A small contrastive image-text model, trained from scratch: encoder activation gelu.
Rows from block 3 of the text encoder, named by matrix and row number. Rows with one number belong to one attention dimension. Each number is 500 + 40 x the weight over its row's rms, rounded and kept within 0 to 999. All counts start at 0. Numbers have three digits each. After the name is the row's rms in percent of the matrix's.
# q: attention query, key and value (stacked) (text_encoder.blocks.3.attn.qkv.weight, 720x256, the q third), inputs 172-255
# k: attention query, key and value (stacked) (text_encoder.blocks.3.attn.qkv.weight, 720x256, the k third), inputs 172-255
q.5 088:531545519514560479491555565423476476549511532571535532454454509503482562485491473475501448435504457487496446485483488539477589481475499518507489527418460424493477486487513568548508548370514511513451481515528460520517556453450537417509519466486520436491
k.5 088:465515488583516433502492505500430551525426455451504513483586541520507535520418493503412495530442510426560503449501424487476453501533510542547515519537530509561438498497522582461438451521508540446488452496518564447572499517531499457478443491463499497524
q.6 098:502444484565519561468505543566557578555495485505584532436547490516548493526480472498444494480546486511547531635483502426444475521467503475538468512522508479472506531462506473497477526412506559504509518543578520432466409555465480522541553510530530540454
k.6 101:512507506458436473456504466480476486503451476458465476496499504488451491578469518483528496459463480507432462477536515507552480497509441592526510425505533507468540532522541514514465596486598496446561482490467521522459542476553464430528568483505537403569
q.7 106:606553592490496532469494547517535451510499508518522467514452519489474578435533536449512518473530478548492518473508487455461501510543416472450487519494430457456522467479493540612524547494468505495575543470557481476473534446567471488580560501536420485401
k.7 102:494524469429470452499491380469456486392489487561464473432527509469464536424501482510488467503488474538541452534461533490492483542424539503479466532505529504466482552476473463449413512496470469466563533467529431507560497507497543546453479514399509578592
q.8 090:548559484533543468539518497497544519480469496477507417519509476529586535500554456508527456445515461502451551448434460552503544455482565493507463525520485483518380553521504455471476499538486539550500491474509462573457535487463408511507554583445486500482
k.8 098:590532531507486525512501554525501473513503463539515482511500469398554464464478479445477490495532514505544515485480461526446437510548577497481511486482490435560568506500514450462523432426517495576547501478520516509424548499522469556462502527533464492476
q.9 086:473456508468463500438529564514520533509407457529485466493491511527424463516503456468484416455453484491481468514512573487482496483480496537645495409536488470485503505500502474497448549577534458451470491516482500531451533600553545486465502432467539522442
k.9 096:554562540537499430514507538521447449556602516423514483443469527492528470549482425465517480489507459534506547481569510498515522492498475439442524510500551512512465502486431472512535493472525432487559524497419539539530425505532476444490589426575474533526
q.10 086:526503487468494512459611495436484455463547481518522490514532471449458451548631454439486502459501542486426552480531450532504443533515492464491504551493498485525517465526420463484506464498447510533521544471509478444484461515530558503506476607534523508476
k.10 092:496605448504464561481440495451511438499477449544448435561481504551539555487500550538399481528439415546519543545527515507425489510435545469497520518511475516458410535529510537553536499481531468504456431484508456549520608517491459409523452526496447518460
q.11 086:429511484498479405525464447489474515526433514481458528544527530542493536457419570547540500537441475408501408457510498543500412532479473520506493513499480545507594476538495519448538439512578463459480483499522520523525449527529525431469537522476576528499
k.11 085:571427548528561498464473583508533598533536551560502549528453520500499495498481447541509493473614500468467492539482543485544557562487459490507511490469519548509540422560432528458541497510530476528464529447518452474525406504536504499539502505515582538413
q.12 090:487502527504487452518496461414483481546406507499494444478498448553545432509570568543491485519488500499544505492486444466524485541476502487487435504542482542506448525524531517475407449467555460392522453499512505518475521487529486480427496479494479484561
k.12 106:461506479577464505566526532561530554584492525550475516511546545430512497506467396503516530551577486508459471447471546530474555441454501501490463567430497462473588452494439494508508492501515500502464465522462519522500430540452544542460500491509528490407
q.13 093:528450434524519526538442490535513550530476490517518503537498513547492504541474499450479430518437484516508500484582492513523552468501505357558498459539605517456574540493475497509507506450575532469562511494439561507567527534468436485534471394498513501446
k.13 094:462505507430463426484433528444529503467538555529489469536520544559473445509454454560521542532479512470472490468427538572579523481481475581590527511498480457449541465462510532488506494496516470517494466524485528482465449522531521525494471491514545472463
q.14 096:400539474506479514474479506522470606575537525495555514491491441561465595533455464518414471496501513498500515532515464563438487460520511481515588523528511531469490496500478559496500538507543469504489519501520464449519540481445496421507461504579641444490
k.14 095:443468509477504520491575548395496388481461507503545463495560520491422515531471580510509536461483515449520494492507469450501522490531458539584545425499510527565536507462500462484507546497505526519471562567409521574494503530466455533498491489522505575549
q.15 120:496561479470487504513511497492507459536561545512497525494515428498461533556573442497467533460517516493495488525594495556535486527516473456453486615494479511520514522446451522521582507429493432480503483528575526459466513414499444516531531553582477409508
k.15 109:513586381575449466531476472445502455436487500524503459524542576511461525485488596554467431558490481522558511479514543490449544528475486518521448429510486500541490463494492461532461554513547522428478386551473422545470533543456507567458437484472437520498
q.16 089:476447457498441462502490521524501559468480490543515557462513559543437505523460516441474452429403495482536445453466564549497478505519489548565544464464487517523486433479553521472522621516525468556511565549530515503510498562441549475456514579482582505485
k.16 094:550516528458510526406476540430483512492545546433486550489486481564530547505538549484449488527510481487523537505533495404503507553526474472423481473509460551521432474562509536477496506479547506527490512472509525472510530485522488407551567516539551503605
q.17 079:507549495582434512508471461458484573465551422506575459471502486471473583468451480493505494523526491573458491513529491495497544462509501475489462537550587510546562558562510506510452402507459509452559479433425560452494560481441486512559468431505491525441
k.17 082:464493516448463457465510477531530470504455520560551501505549466569434429535570516527570487505458406506410511464495483558520531446522539517530522481377479458495558521542496550463555488457486523504490412495480550541545525541480519572462423530522428512475
q.18 095:530463422491472525502563524475472511449605512545531526483537498419501474430521459549455486521530559479453565474508520456498449510454483567507499538533589457491516492509485568530468531553493532524529562451421491525488509512505513538546418477494491493525
k.18 090:438515533517445586492536458493466470497502483511476508466481484475455481511543578488521596443505473442584531499467471556571478470435527452519484521526477544457425509511537532488499418526421488492552572490517566463544536474526486503520458498563519547540
q.19 107:554545518553468509486473483470466549543522521462566473480530480445550571469540509520467535520495460444518531502547501529443506562494434511426533560484560529479502525465475526480473545515490543555565552522574547429495458443529494511560561527580464578565
k.19 106:528496507455537523444488464472447490440470499509560542440485479507491480507506554495502483538442491493506491514504466504404502470485512539487455386499521473528495559468560527491465575511499494537505485574536447498496548509469513498463536513481536475509
q.20 096:475517539514412480563485497522514505517413378522499479445480531538561505496466484576498459493503478483565471496510502514469544489529548506533471464580514442508441507474516474521480480543559562491513506517527491524477553530442382477515548453468449547534
k.20 102:462468515546556476509446536489449515542514564516497477479486540514468449514477438510526448514482484477458532406534463519451469555522542505480461538521552477508596474525531474464450464477534482523561499515499545502510472505523522563452569434545501395454
q.21 085:537459520566554465486475530501416552546511592493473460527528542531519466548524515539497516401496548507522517466493485489466481526493468518526532513497501555452533498521500505442593503438514472505564476519460531544539460432524520521447533447512509418569
k.21 090:515491523509479544465516518506472519503465440508453481606480479487573535491502551445458532525457522553526523590466558555527497555514458569524498472581477437538417488489524488536490599514505522532558476462536531461449549499443440468498495502430450571559
q.22 082:409505541499514508514486489482540474481487496417505516474518435510453483467575566497579531478505477534505499573466502535430541559454481531529520451478412474523468490449457470424495509519481545483516530453558453549446515430517539526467578536439452518574
k.22 078:510492529631548544497507524565383559515484511500544523469459484477475496463463490510471492468528489407466542531523532508508470553498466530465501494466543541479603497485473462526511434518556529486516527526556457472485512490551561500498537454535519392470
q.23 096:511487515472401609504540535441567446481404486445471490534474525454523414456515518489507613553528526454497494512434567478529500538434452560570538511475499509499528463489527423453435532492460514558479516463503480496522445518486557562504500554400503532543
k.23 096:574459493492491556478471459570474480448525492456478510425437492493527554472568537489475427454617552510528543583497517439470449515487482420461541522510546547479498541537493494485492463528501474496551586479582488522468533406494520470568510562538530496525
q.24 120:460529498462480522526490476502513502457504385496481508509544522394494488482404558519483543573485497455537465463500484484486531490494494526486502472466449533506493554522553446446557509532586576481490437430446473490467573525520493510509437560556522513574
k.24 113:479510561529526472550491491471551478575505544432421503529443492550422459491503432508526483532515535431475521527549459524473488549536512551516470504554521490485413525485478487528477490485520496520472512529449474561514507488521478503551470462516530495476
q.25 108:450433462528489542500489451519475463508564539528548592519514479460459462477532521541519557443442442520600494516467460523530549517442515510511433525523529477449434422532471572528462579518477473490495490529495494462520494511535473547465476509549555509460
k.25 099:496552429507468400483514428481535444500541515474501450450511505425518546504543519485520441575538520504561490481504563477497513513568434472461512519456498510516530500500536531527563524496411455522470451562540514460479506496510500592530526539460449575538
q.26 137:493554500485584544529439524457559464499498432486513433523531479499534524476460488509493409487494516540500470485494493520497483539477534463510581563487451575555517502467541512469534465473548524469485505459472507540452473463527515448547437520502511506586
k.26 113:422529495456472491515469530546461495502503506406508440502447535467531440493495492506551563492552430495551473540467475467409499520473438569550490477476473516473522528498547408544497519524448509529509456544524498486494552576441445569557551553547497464511
q.27 116:569526579517504506463554492434545500460461531461501542470465489514552442548533469495485497508492456490437512517479552567567457563431522492511432459539517550420516516505514506460458534442403452551438517508505486476481509451475577491540460403443538412475
k.27 116:553481497527505523528561486499511470478525525527485496434452530407476516556491483500488479495541502514471471531535552469521467518548472490442441554486513475510514496529503451513452475552539531464561531459524500470523464419520502462511513613513480530480
q.28 116:523580506466578419502450457522487407487498547489490506530498454550551495566566475449535536551536427480524520530455492513540514448508529539423446470492515484556476555502499475583456522470393471479510505521485504488436472478525520499398417534524457445508
k.28 098:500467441505524593553525517516565528545446493503556495543571510518497483433541561511467553585464511518504442484471524454494485519541523520459543508474459565425475501471464424544544436564432537443429521478517495514447501446460520537581481555489494508372
q.29 081:506490458460475547496543456414471500472523515505552504502472509423554555464477492567451533527533545453477452529501498562564446471476525480528488550504429581549579464536478488551518513514542486434508495507517510583528492506483441550514448496548494525556
k.29 092:499506531439523506532538526522491428456516516523420503532517504480483453503555464466569570460535509504533519480450505485594458501504549504498530529496489518472496479461493480533490496521477449486483541487513509501506466557525480483507445475470503518547
q.30 109:458517419584459483519486456489435450450492548485514512511524533500486551498437532541531464521482510469576481442453533515569498461463528494450529488483487571488550481479450491479490485500514512477490487445508509507571466618524453498496479500501591563519
k.30 101:516436506491536524496519530489539571565435539466513523466492416521511478504425561482485547433512560545464459516483440479459526486499506473446554478474469461423501526504493556516539536545423497546435554514548524439474468593446573493513473486441442511421
q.31 096:506485503485546521516534548449497497422433505541538460548502530463540460466523476564498436503451509547429473459493481557459492461521521462520508438452488511548501443508569512521465456510509516535504474494374482507472407540566551511479477561495593516480
k.31 100:446437484495529537501520475462571502488454424470491470533510411463556474470561517498448529530500459510480505477529475535487496451444577431469498570439515487459455518554589567460597474469533490540435508484523565547523543406447513512504447472488473541498
q.32 106:470460451483439600453518545547481528584519489505467528494457562495485517465438515561508534501532551482467530542499488408443495507468511526554568540550512513454541475500505535553445476463537524511562576560585483475490526414517517536540474443531483459471
k.32 103:444485516490460453455493488515485458462515490524502481470524501525458513523532494531523490444466489455482497478498478436514456465416441520586455534500559533567495513392462486453471486484507448451535516539479507518519548561498415483544483479517504513600
q.33 104:515456456496572508511559535508505555583533496578424540470504458497452504529530500458489456507496472501473528418593532566528484495508499429418445505477546525493476571504534547578510455482554445514521470494454474537546523441523447488498470542547528453498
k.33 100:487567495458507474556543486499463481538547560556542407524516536471487483547460534574510523525507550521562502459430511497522548508549532554509495471475505501504491509507464464522510549471431542543515435480427556464482464484472508547477414464490479505409
q.34 075:450475503469510491562483557458477451482543541453431461512461503488448522506550555484505548462544513403472553468502440382509483468523468450439567534478470497502523463477477577501501465545473498541451563479524470521573533495470525509513510522563538416490
k.34 083:467576457456462514521549421560481538535472504511510465515590433510553517497482542491508473508521532498486480461432504539492520527555567462526566524516518539459425540494410482461494482474449514437486431431533439393516503494489474497537484539476470508482
q.35 089:468476457525550521513435435499504564520568509504514481488552504512511536546548458441479422512451492547509524541532419527523511495483496452544508507508573479457477499501525505585562462446538585453506496435433494436485547497467450449508505526563506462479
k.35 090:392569534421466466447472538435519429524475476494554459535566500536433434538471485549493592485430525450475454444533464507475530484535538663577541470530475483466494466460482600472490561477444470559480449526450544492518520559473500493495464502495529518512
q.36 104:444523541445530427549539505483530510477504486477497469477546457455540384524459404488509488432493461489553472516430531537512486455503473542550484463462503458556498499511504544472504518481470459584458482517507480497434516523501556493391544491480542511518
k.36 101:560523532595503471519461561606522532474468444505522461532478518449531532460491505445481517493566572455462570498497518438457550501523432532471467491487475568545511417499441466568516503514587496514496495450465553565500416470577501422498515489555567425453
q.37 089:537518505520496470456516584546478452526571553499526508526461544449471468453514486501501525456532566504440568466532436378525500509563481502416507568480507496561561480549503449501547469533520479435508477479437544469504453498479473503509506469519442493499
k.37 091:453471496460493560512529468529593552506411473546527469546517473567580520462559476524457512506467531520609471524460553602498499521484564535543457453530484430509475526576535555494454503484463504481491476506484454478567511588433483502550521585417384548518
q.38 091:536400489531492536427520524498411523549464447553456467546441515491509506443465483508439523486475455440452511496481456423528523519526458504574505551489522488509554516524491448494507500609543509491491460526497442528517544520519486515551536505480557575500
k.38 094:524552556508469488506553509563511481456474492453508461481504485529571485564514483515485493463538514525526558478453539565520518440487505470506516464499524500488473538556497573531473522497443485500544573420502590486534488461527459440484541537495532576514
q.39 077:559527537506565472538432475515467528504430592481524449513467507460493576474506496551571532501472538546462509422484548481449473525509462523488490518454500520535459490559437497480496458560502522472529529481475513513546521499527482506487524464521537437446
k.39 080:507484497501487495573516513508590464462453450571569523491472458502522507481549497490502550449525469483532459481479555544540466464480542477483502464523426495509533461540470492503516502551502539516449545543498494518540413513419448537555491503554431528447
q.40 075:513485538473417492539480520491498479426521498532458507493502417506456445508437436490450455500545482478532471654504515477524509434550517524519548505526496507491557506550518554542495415475456408443444488569508564396514495527469517495471484490455475529461
k.40 072:436513497473500472506478443464531490466429478452533543572511466496467585484540503535526425452460565525489504481555527453481472505520506463540527523457483503499528494599528477508564535520482538445461412483454440498546459480499480489521488470541504497536
q.41 107:476527560472497401557475453491510508392459428484454466495500519574542489540479520501501441484442430515544465464478485516559499420562538523437450438544471475551490502489542501489501474481450466487442491515479485537518471553451495465445551464414568507502
k.41 110:513452512546521522558507593527471531638492466586420532514487461517534531505417447451516516502549542483476508488497416475520575485540535502457504531461511468441501499542503534484537488483483473518494500456506486462484421519525544484519531469501482474388
q.42 093:548543570519443466536486555454500472460446443492473488463497495485544431420514492461512491481581554522465491460533435484507503465501474533513489422489535477559527526485564397500433485507509495456560469509477512536481439598536474446557527428478438534545
k.42 097:455461544459500485542419438504479548533493449499497544494545464538571494476553456552504504483413475520490491473484467533460436535521530422518490547544526444464454508529506561459522499513492507464437470458500484462504461468461479528499516512508471479468
q.43 086:520494500488598499482540505518559483514448497539491480535515488534527510517536533448502515513494497539490509468441512476544499570484441476461455440544457464479391589535509422519557503596469517515476454453505434582539433442464496516547510516423449519524
k.43 094:590462485498500486488546565553490508517510510538456567424451515452523501514506526450437509489572590510544518479489488528477500525575535533435503500539508471509546492479563546533489458493483521542487622527481466537423531491528519458511414544460451463529
q.44 091:449495424484485520531556546479517489523499533524513527426483426470455459431467469474486496573556565522531473543545570480481512478369405542539538451483502484430541562510480559483477525512452477555474534533524482487546500519481517522534517507486473493523
k.44 095:577561462479475452504506493530471496481511629445532570488516548469413535469478581475534472492499516461491564490553484467500480470532469518484515521543455594512499471483462463511520535534486545458479523505525524536443503463537454457534531463538496491559
q.45 080:510460536489463494459475582479463511431505476581481534501484485505454448475531383544506406472475537479523495542490463527526494468578503552489574433454508543562453488514429543556544460457504467515476516537551545494469457529580576459449494492533531528440
k.45 090:445456491515524569560485488452465465457494483529550498487555482561486583443546496530506492484402503496486472535548497451463509518494443456556484474437510540503485534567459498495499495513477529438428498494502488535573458518494513499478470483496485542548
q.46 072:489478494443479534512501466550540516527496466523536489494462466564458493471453501513532506529557513542553483493476475500503497519522527511501502441465524473501497531453417456525466491489507498472457531521562511561533523450426399485431475474468502456495
k.46 076:459484460501498407538470534501512488551489539511489522506505522561481474526469487573524434499574440492436469461567538475498478515435514449555479518511490490530530534552547500482488433480543570451449469553454487480556510549536501542534466487521530465503
q.47 099:557445480563499448527479454552495502464428541455541520536525572494507514513416563470541502492561534504537418474442579473522501451478523548574446464460489479476525542505528495403501585514487536523544481481450519505525465550484478559532528504436438589506
k.47 100:576450540516488490453513441558501640503507556501453560451433455481501534520546484433558510413558527469507490552452504498541478515523507566472530567516433508486459484439508495545523476517522503586539541455592511474472513441627488429513498520473531440524
q.48 090:509515481445528479503464463412466517520557484527581464504578459502483537493392495568529488540433508487442509480483505435515572469453440508527511462474442445452445576511540495527451571512459487484525492506452585503542499526484481482555519464514490475495
k.48 086:537439464491533464452565482510536477508463532529538454505472509502488440464441462573479465573523470522546521538485456493559520519485503471440543529489538569500505531533517529525440525478540463553520508509538456471506501455486477520527569490432506475541
q.49 134:477450501482503553508592581516448536503452496567448498477559512430572549474521438425401538405558505513498552572519512557500493526562555468488474515590482490525440523522588407561540530465488495532492475515479561473497457459510508500485498511528513494525
k.49 123:490550526462495482566479572555559446456495501564548534475526422526473501562560457507487453504543549468495514480481486533557480480459553474516547553530479542533540553567437560537500504471469422513452465453515543515476518462420541563452462499536537488512
q.50 115:512440439542504459517482505516454580526523495489512539517500598497483508478490534475463490493464449499547505444531463517549476515443424470526480509555482507516500475465438482538537511460552498470491494525564494446526427491492528468546499485472471553521
k.50 098:470504525514440449509450481466422554508534523561456531524509534579514488541485523484426551471433501494456513458500518529483615500556466515514506445466513432484532442479520530459499480551500506507500539548521543494459487508574492512465525501530540502522
q.51 138:463515491443466483442502460522449526440505504465489419492520528545488501565480480497546497529515523502474470491466472480447571448522555478529441570503479491515547526520524479486525471523533525463484480539529531488476644443386488464469474599558557434533
k.51 132:446577487522580552579519556466535436409474525540476541516507529442484491457544540462510520503585553479516474487536563523443475538522519498485522458493474532462450466546559463491462534431457489489559448433465512511532448483452525418485506515454440488543
q.52 136:540411508491494538490510534552556482492486420495485505529464542528514508497545486563490512497502467450462535471507444516489495459527530513460510486488457451448463492570553490471551431446435523542456536518495475511512551534506521479567510511531455496448
k.52 130:451457449471469512650551432540493496558466426501507503436454497558499455511491528544476510398483467469589443486498477450495407510439413503427562552448551506514574493493465601477509511482553480517464484408610496499535452536495523431477475524504533515462
q.53 119:553557458499533523547486463509545475535551526541489538505461488482514480487473547541455498481549494592511473507487535502422454475477523523416534539558529486493496543443481496557554508549521477481430519500521538508545518473445476441472488641499510440517
k.53 122:510526508456533453530441449509507538470487588534488488469540528453520480460479508435538530599542567483481549486421553461572520467505512540549528442569495483495538530504516491435455527461516498525525503442517452464501519557580484540478449457458506574549
q.54 120:479439455492540516464507499563501511454521512606499559443465547430543540441549520518496467542544394516496496475568451489499470532491486509513495552483519511496482486487493509508489471469471514523449464536530565505551470516490414514511487533492499528466
k.54 124:464540488486519438519482427514583463485487502467536517433478495557472471584531548577498474541530466451469427468518496436555478489420548502529495576490460533444561514475456504413500478473507532425470527415575548458517509595436435424521457529562515530542
q.55 102:527514498547503473547504445455492476547520564450546480550482463467475515433508435515540537519512513541469594519498535405508561443524531473497486542504522520465527522521455551600480530562433509453498523516500485464477518505483466498501454520455474522491
k.55 120:536532459518518447482510418477556514526590567490478493511447511541460456501489523473479464516482567540506522559444611471505508528461536490469554446597486422553518641494511464525481464537489540527514526536506457531487478530476483555547418426406498451513
q.56 114:527466611483523561485487582586486540503538453548574483477429438507507439572525503421514488492524539432478495533512410466457447472486482533508482486473504565476513541497472421577541484521463500458465526485476482537431570404530515562555600430540499522586
k.56 111:491478520529479492476500490541496518493458509482571504516445448561520542565545495509448431462455443532476546510477531573519513461470511462518474499516504503564537467469500457519490483505480481503569537503563565491527478534436485429491474516475463528476
q.57 104:500470490441448574496517474459439470503562542440484485513532430464497518521470552529521558504476502512576525531496590519547440465522537537498472474475463434456452394432475516509489508557552491472543532493473574460470484541498534484420495475466540447427
k.57 099:593553515486575558463505541467514436488480523522474474472510445463506527472477457546503460450436480504504508553462457501483441502437470492502490440496516461549426429520581458425431489415473496476507466512523500502511564464465506432521454550456472411570
q.58 108:521565504481499479544468471538490569553573551552419528535467541530409461529576555510509532532576470548440512512481490479494544498457536558550493500498472532461485464498475529442473437496485535471512504483438499512462528441513560558432491503540480528437
k.58 113:490508466485499468407544486457537517514460459495548459504558460452553468496478506522503552447427480494632571527481572495505543538529470453463529444539529441556418543507592508552488608517514511486496447544446443525511580497488498536556469588460543467481
q.59 100:506503463465545491467503517499471495539530520541477434517427563490502465547499490521528445519530360477455517462550400457482483543482465570527476459424511494546569541571540485531445504555500458468516487472404490551528486504524499523458475456518455508548
k.59 098:561537462533444516536477465532626494487499499456448524474504513463493500526494517523467515454427522440453452490476595511494493564508522494427518489523515627493513435502561499513460492539609529424496513536527489493541511491492543541471551509475478498554
q.60 098:481448461571514534493464541481552506541488417574506508478581430509490490521531475468478554477512508484545461461498500493500527477464503428563541544551538509561534459622467488480542523476440505541503543559490556564576428470464472470511503499474567521480
k.60 098:481495477537405487430522514546438594544501464519485456487480559547473515484459543436488537526537525443438550483463448458490456469515527572441408509420491496470432547457526492553487492488517536464506495505444483546515476451509496541518501546441472543542
q.61 072:432517495447543433581482497541554365440551481470561511524527474463486471453494420519479485424517475514512571524489604451548491544484549500470415522549561492466503509423472514492480508538517519506443554450504414493509490625468468515528439548526532480561
k.61 076:501496503505466535514559440484522526578488540475514491498492507550431530421458505533484540546478477573518403510500552521501542471450464449556537518504501496533519518458359526555477449492499520514476600527542499557507575485531471542526523472499508511486
q.62 106:493495572475504452572438495502498571479484507459554507464510496522472502528492382498469515509545535528550487530478482510488548492469452556520525512504511558482595449430505572467467482468494480454493572496518577494466489435573497492512528407498480493404
k.62 113:539482523500537419502476501518473458504491475525492551457477423517474483494500458521492454449523510501505538450428518463533486501558533395433522533516517484468482506522530520507534431479476462559488455520496506472510516451470481513545513536462571516477
q.63 103:499471501509506504507562476517510598465546531519496547478480474499496479604597450511495399542479477532444500536510496517550527460553498492478474481453548509475491455443481474456476467512528495522499507528470541442504486458496546473477514474417522419461
k.63 110:468571551460485525489515520480514466553536525528596466539498440544569489562494506540483498495409557508547434471561475504470523497520419492477524429518505559486476507485494548504459520449486569491539474518506460573445550485442467523497472489519544492464
q.64 088:586536510496487560481548531506581487482458455550509505502466516521484515509467488411495484452556494512450488508422511558485433508522516431514487522525501445513512528543508464516565512471490557522466526490529461513586495517461414517504494544535504537536
k.64 084:356479501501482398489468412558478571458506477439471496521495538589516504445515514503481475554492454481430451466512506456458524504519534471459513434509508491499443563474466529426538499499435471502457510516521532491550502520486470542586431526441528517465
q.65 097:460547535547487469511473480488523505472476513477491530509401503541534460525529476533469391490398490492495450523472474543516510487411499523455485492525526531532526513516492484469459547567565479523576439559498551510517504449496515483447486511475425494486
k.65 094:530460503553460530481473510558539528499577529510542412502517508518527442453518464555529550498539578507593491490555501448500542513609452524531597500505491516468430508433456555561492518533520490511520536506493458464505498496505481498501558428498526487467
q.66 117:461503559572515525505472526475530489434415485506581494463477518542486486551507444453520497482509540508510441519422483545440502511450471503498482523474574522488531522433512524531463471485469531511551497469530526444487463479570524534505476471499403565496
k.66 102:460480471508512465506491492484506492511446513513502416435469483599516468484510508502507405511568460547510540502550490552509448395556515481568516564502501468464540539491439514487549489483527435538508468501429564484521482537467481477506505491552631494437
q.67 102:517493478496435446490551447535510500450538529463501522436519571558446527514506557469451519490541515511461472517436499523458422500487514472505571517588509576404522484392520537569551513517520519535485498463541444469524544499483506523556424472540514509489
k.67 097:488501457423580512478467498511447466494481417522515502478469573515507551534526533555584482463563388534555545487517463503489482505496559493546494455483511434517542550552440513475493490463453484548531451462518469471530536530455443501560515512520463480467
q.68 103:558468597495490480561514491569536564405485461517483507393537490567535473432537527491450619525530519501423493549493519500554555505508448542467503479462477561487498549404521531438508444492581498455495485413594497491485437508546484504496473417420536486468
k.68 112:469465492423568551475541529525459446436507505547512524499504479433490556580485489505491466497552467509571524515569422563425464487514461494506483508464486441496594513594499507474499528437394535580469429503477465458504537492449530565528483495598472486557
q.69 096:534479491537504453489468471458459410472472553439549483451463489441560495470423462532451472512405519508479508504508548515547489504500509494483452453434450490565537531483531444440478532541509503475516476433420446519461517580556490438519519454488548468514
k.69 100:556482547502422610597564488519604466552570516505460509464509527439410537481545423478469501447520526530468440513516546499523480510523479486503441505466456546538506518474423536533504469462521476463482488521543543499490508460503547515474502464552440500512
q.70 092:476564534480534409484538422495505474440514472515495551475534490462517545498527546509509432465435509499533473526533543567537507548470497487484505460569472415523485545489495467450522586455567490482522475488517510493478467551492559541484500477482514427496
k.70 108:511465541527518586465523561505463462526556486493480502509513485415447588481500450535486556520533486547547488463575441521434510472490477504556480483443503516473502376475421478521455435484493471444495545442486500515449489507609504448472559539513501469542
q.71 098:493624490429454483506471488506542473576467381428554455574462503554494493508454511480494548511476592502559479432482463482484488563507482505492499592504508532566453511473473536460586513491517502518500459439552456490532492496511486611548520500482535464569
k.71 104:438402547559524613432446473486486526506484497572523497458484472509495514466578489467517540583575499528520519527532472504426526513484502511533467499484541523551465480489453496573518546485455472460465503474494595479497481519549515586507520496519438487419
q.72 087:452540466527516467476440493520488515471494538488460497575582478535484493512421550548527511557469541508540442537576482545430488506419434446499536439531502540492478509585550449591474464563487511445545466536504500546502522470477530506431422508464445545469
k.72 083:441509542546530453423504549548539489462457459536484525521466473576489577518495480532410427445473503507473523450562490505496482513474521491471477500489598507549462501481603514589476440463486467457538440507469461533559513472497441441489517482499462537515
q.73 121:492493505518545543464492482450419531553505516484478451459461513480445484434484503503475474515500488532525431551531485461422386506529491562454565479459515561534479464426542475512455465507536594485476512548520505516517481558568419519536542518518474571493
k.73 126:483522552447554478468513473482464538518523506444483453476532488512568488495464545544538527458495519501424488542522439509581532503510525484517493452539510508435557472510396582508544536536485532456461440528527513496448527483477536488495530470506572455525
q.74 101:469489469552469545535509547452567472550480464528469460419558481495488507514512498518433438468443489413477463464560532456518497513483504488572445467472461507476552447451430453494445438562512527468443509483454490488434556543529524476494480542564559474516
k.74 112:479546464439520534535484605522472443504550487498536514575498541504531493468490581517455505501499494519504532474511538477443487508525562519498527509468533475484517557520518486503564530534491440579454513537527505460469515499501434522575504556494432433501
q.75 137:438450554479559512523534556465445500462509579531512510524449451510524457475502468496573538482549554569548530609449502498474518485504501497531513450494457508437570544474498474510438488501498505496544516447536568505422471480530510465449448466480487406554
k.75 142:517497514532486428525535420445509485489519562474470472505473460526505479571509505554520495494482511416456489503505435554497521493461482487461483522583545494522446484444535542547515473489510477488522522528392503476425586430422504553452461468493570467453
q.76 130:529549513523427533481520433535473522498419560468455501429543557504516529496462504499525528479449449446568455437492514505478491430538517490524456560524499482520466470523529499515534523499474529468530451519550497501476460437491451397481576553538612532517
k.76 121:494421504538518517533586529502478576549479498560450396568480501497521465436521564485478464565462477528502496460544536487501478493477490508536523479550483464556538452442513456582539504551496550507571548512453454484455424469553522481470491522388581526449
q.77 117:464475510454534506524576505493525562554589526499544475465548424469442562568491510569503531485499519464533471514513447438431543509499527492518611555414460503416476421518431481487577544517465472541526588559551509467448510447471453499478539545534533492520
k.77 127:455482545573551401464478492434477454461506510430462516549426528545570483426452472480487479515473493534497528476456510535502545499543489525439540499459489460495456450503563483449461446547469465490524466435439512517478443558530450487444450549454501574517
q.78 119:533452508540520540462546507527509496523506503479514491558498547498521485454541452521545470531501472516474562493513481473515614445581518446537525527524463518457550547638551477504515477477362543470492460546494437493552472497407441408563489567499474509480
k.78 125:546463553580434503511496458440557536530489517506566449496478560513527470397506508447558442583504478480459462491518593529493508507555510526446460482471500545569522598443530422520513450569537541534457524545499445512491498438529465536507502437404495577500
q.79 107:467589542446461554532521557464548493551483413479485540529494488551452486551443523502463465462498527525544470481514497456566485513500477514498468546493501501530470522467473518513572560488433556504534452479492497511497541450549510507493504572469543507517
k.79 106:530497545480526542460445564457426534522514511548456575531566569477584536469466407421552530576443472519510569474454485583523495502524566450483517487546504518538458441456499436477535537548469477499455480569478541546468506527551475509502479474522438495406
q.80 133:500554490581517538499491507420504458523498475532516445499541498552463492399539586486497586546512519456470527433483510452472525488493455492505535488503491528558533521600435537489544529475457517551517449495550484578573480553513484506568445504511518573565
k.80 130:521442462448459499477481467535487508498485440454499526503500558554499541513480532439513487481523466494575458586561486530477459458510525582499395544460514496540481517510462514478502537472468571578495445473453537507501492468505581532488485483551415549504
q.81 114:478507567450496459485554496507527423501477495445546505595451477427540498434492435533503496434474482547541468488507520574552487540450515503492481554508484460503462535446497547470470524517450506433498526415535457460483538550534505532508564520483457484492
k.81 122:477470544533492455570543475470515489514546510469480555471492449469429456465531428497494511447546418563466467479473556453502556501513472483539554537504481499443521488441440544497516483469507495462459555455560546449475508570543490457502476482584499443478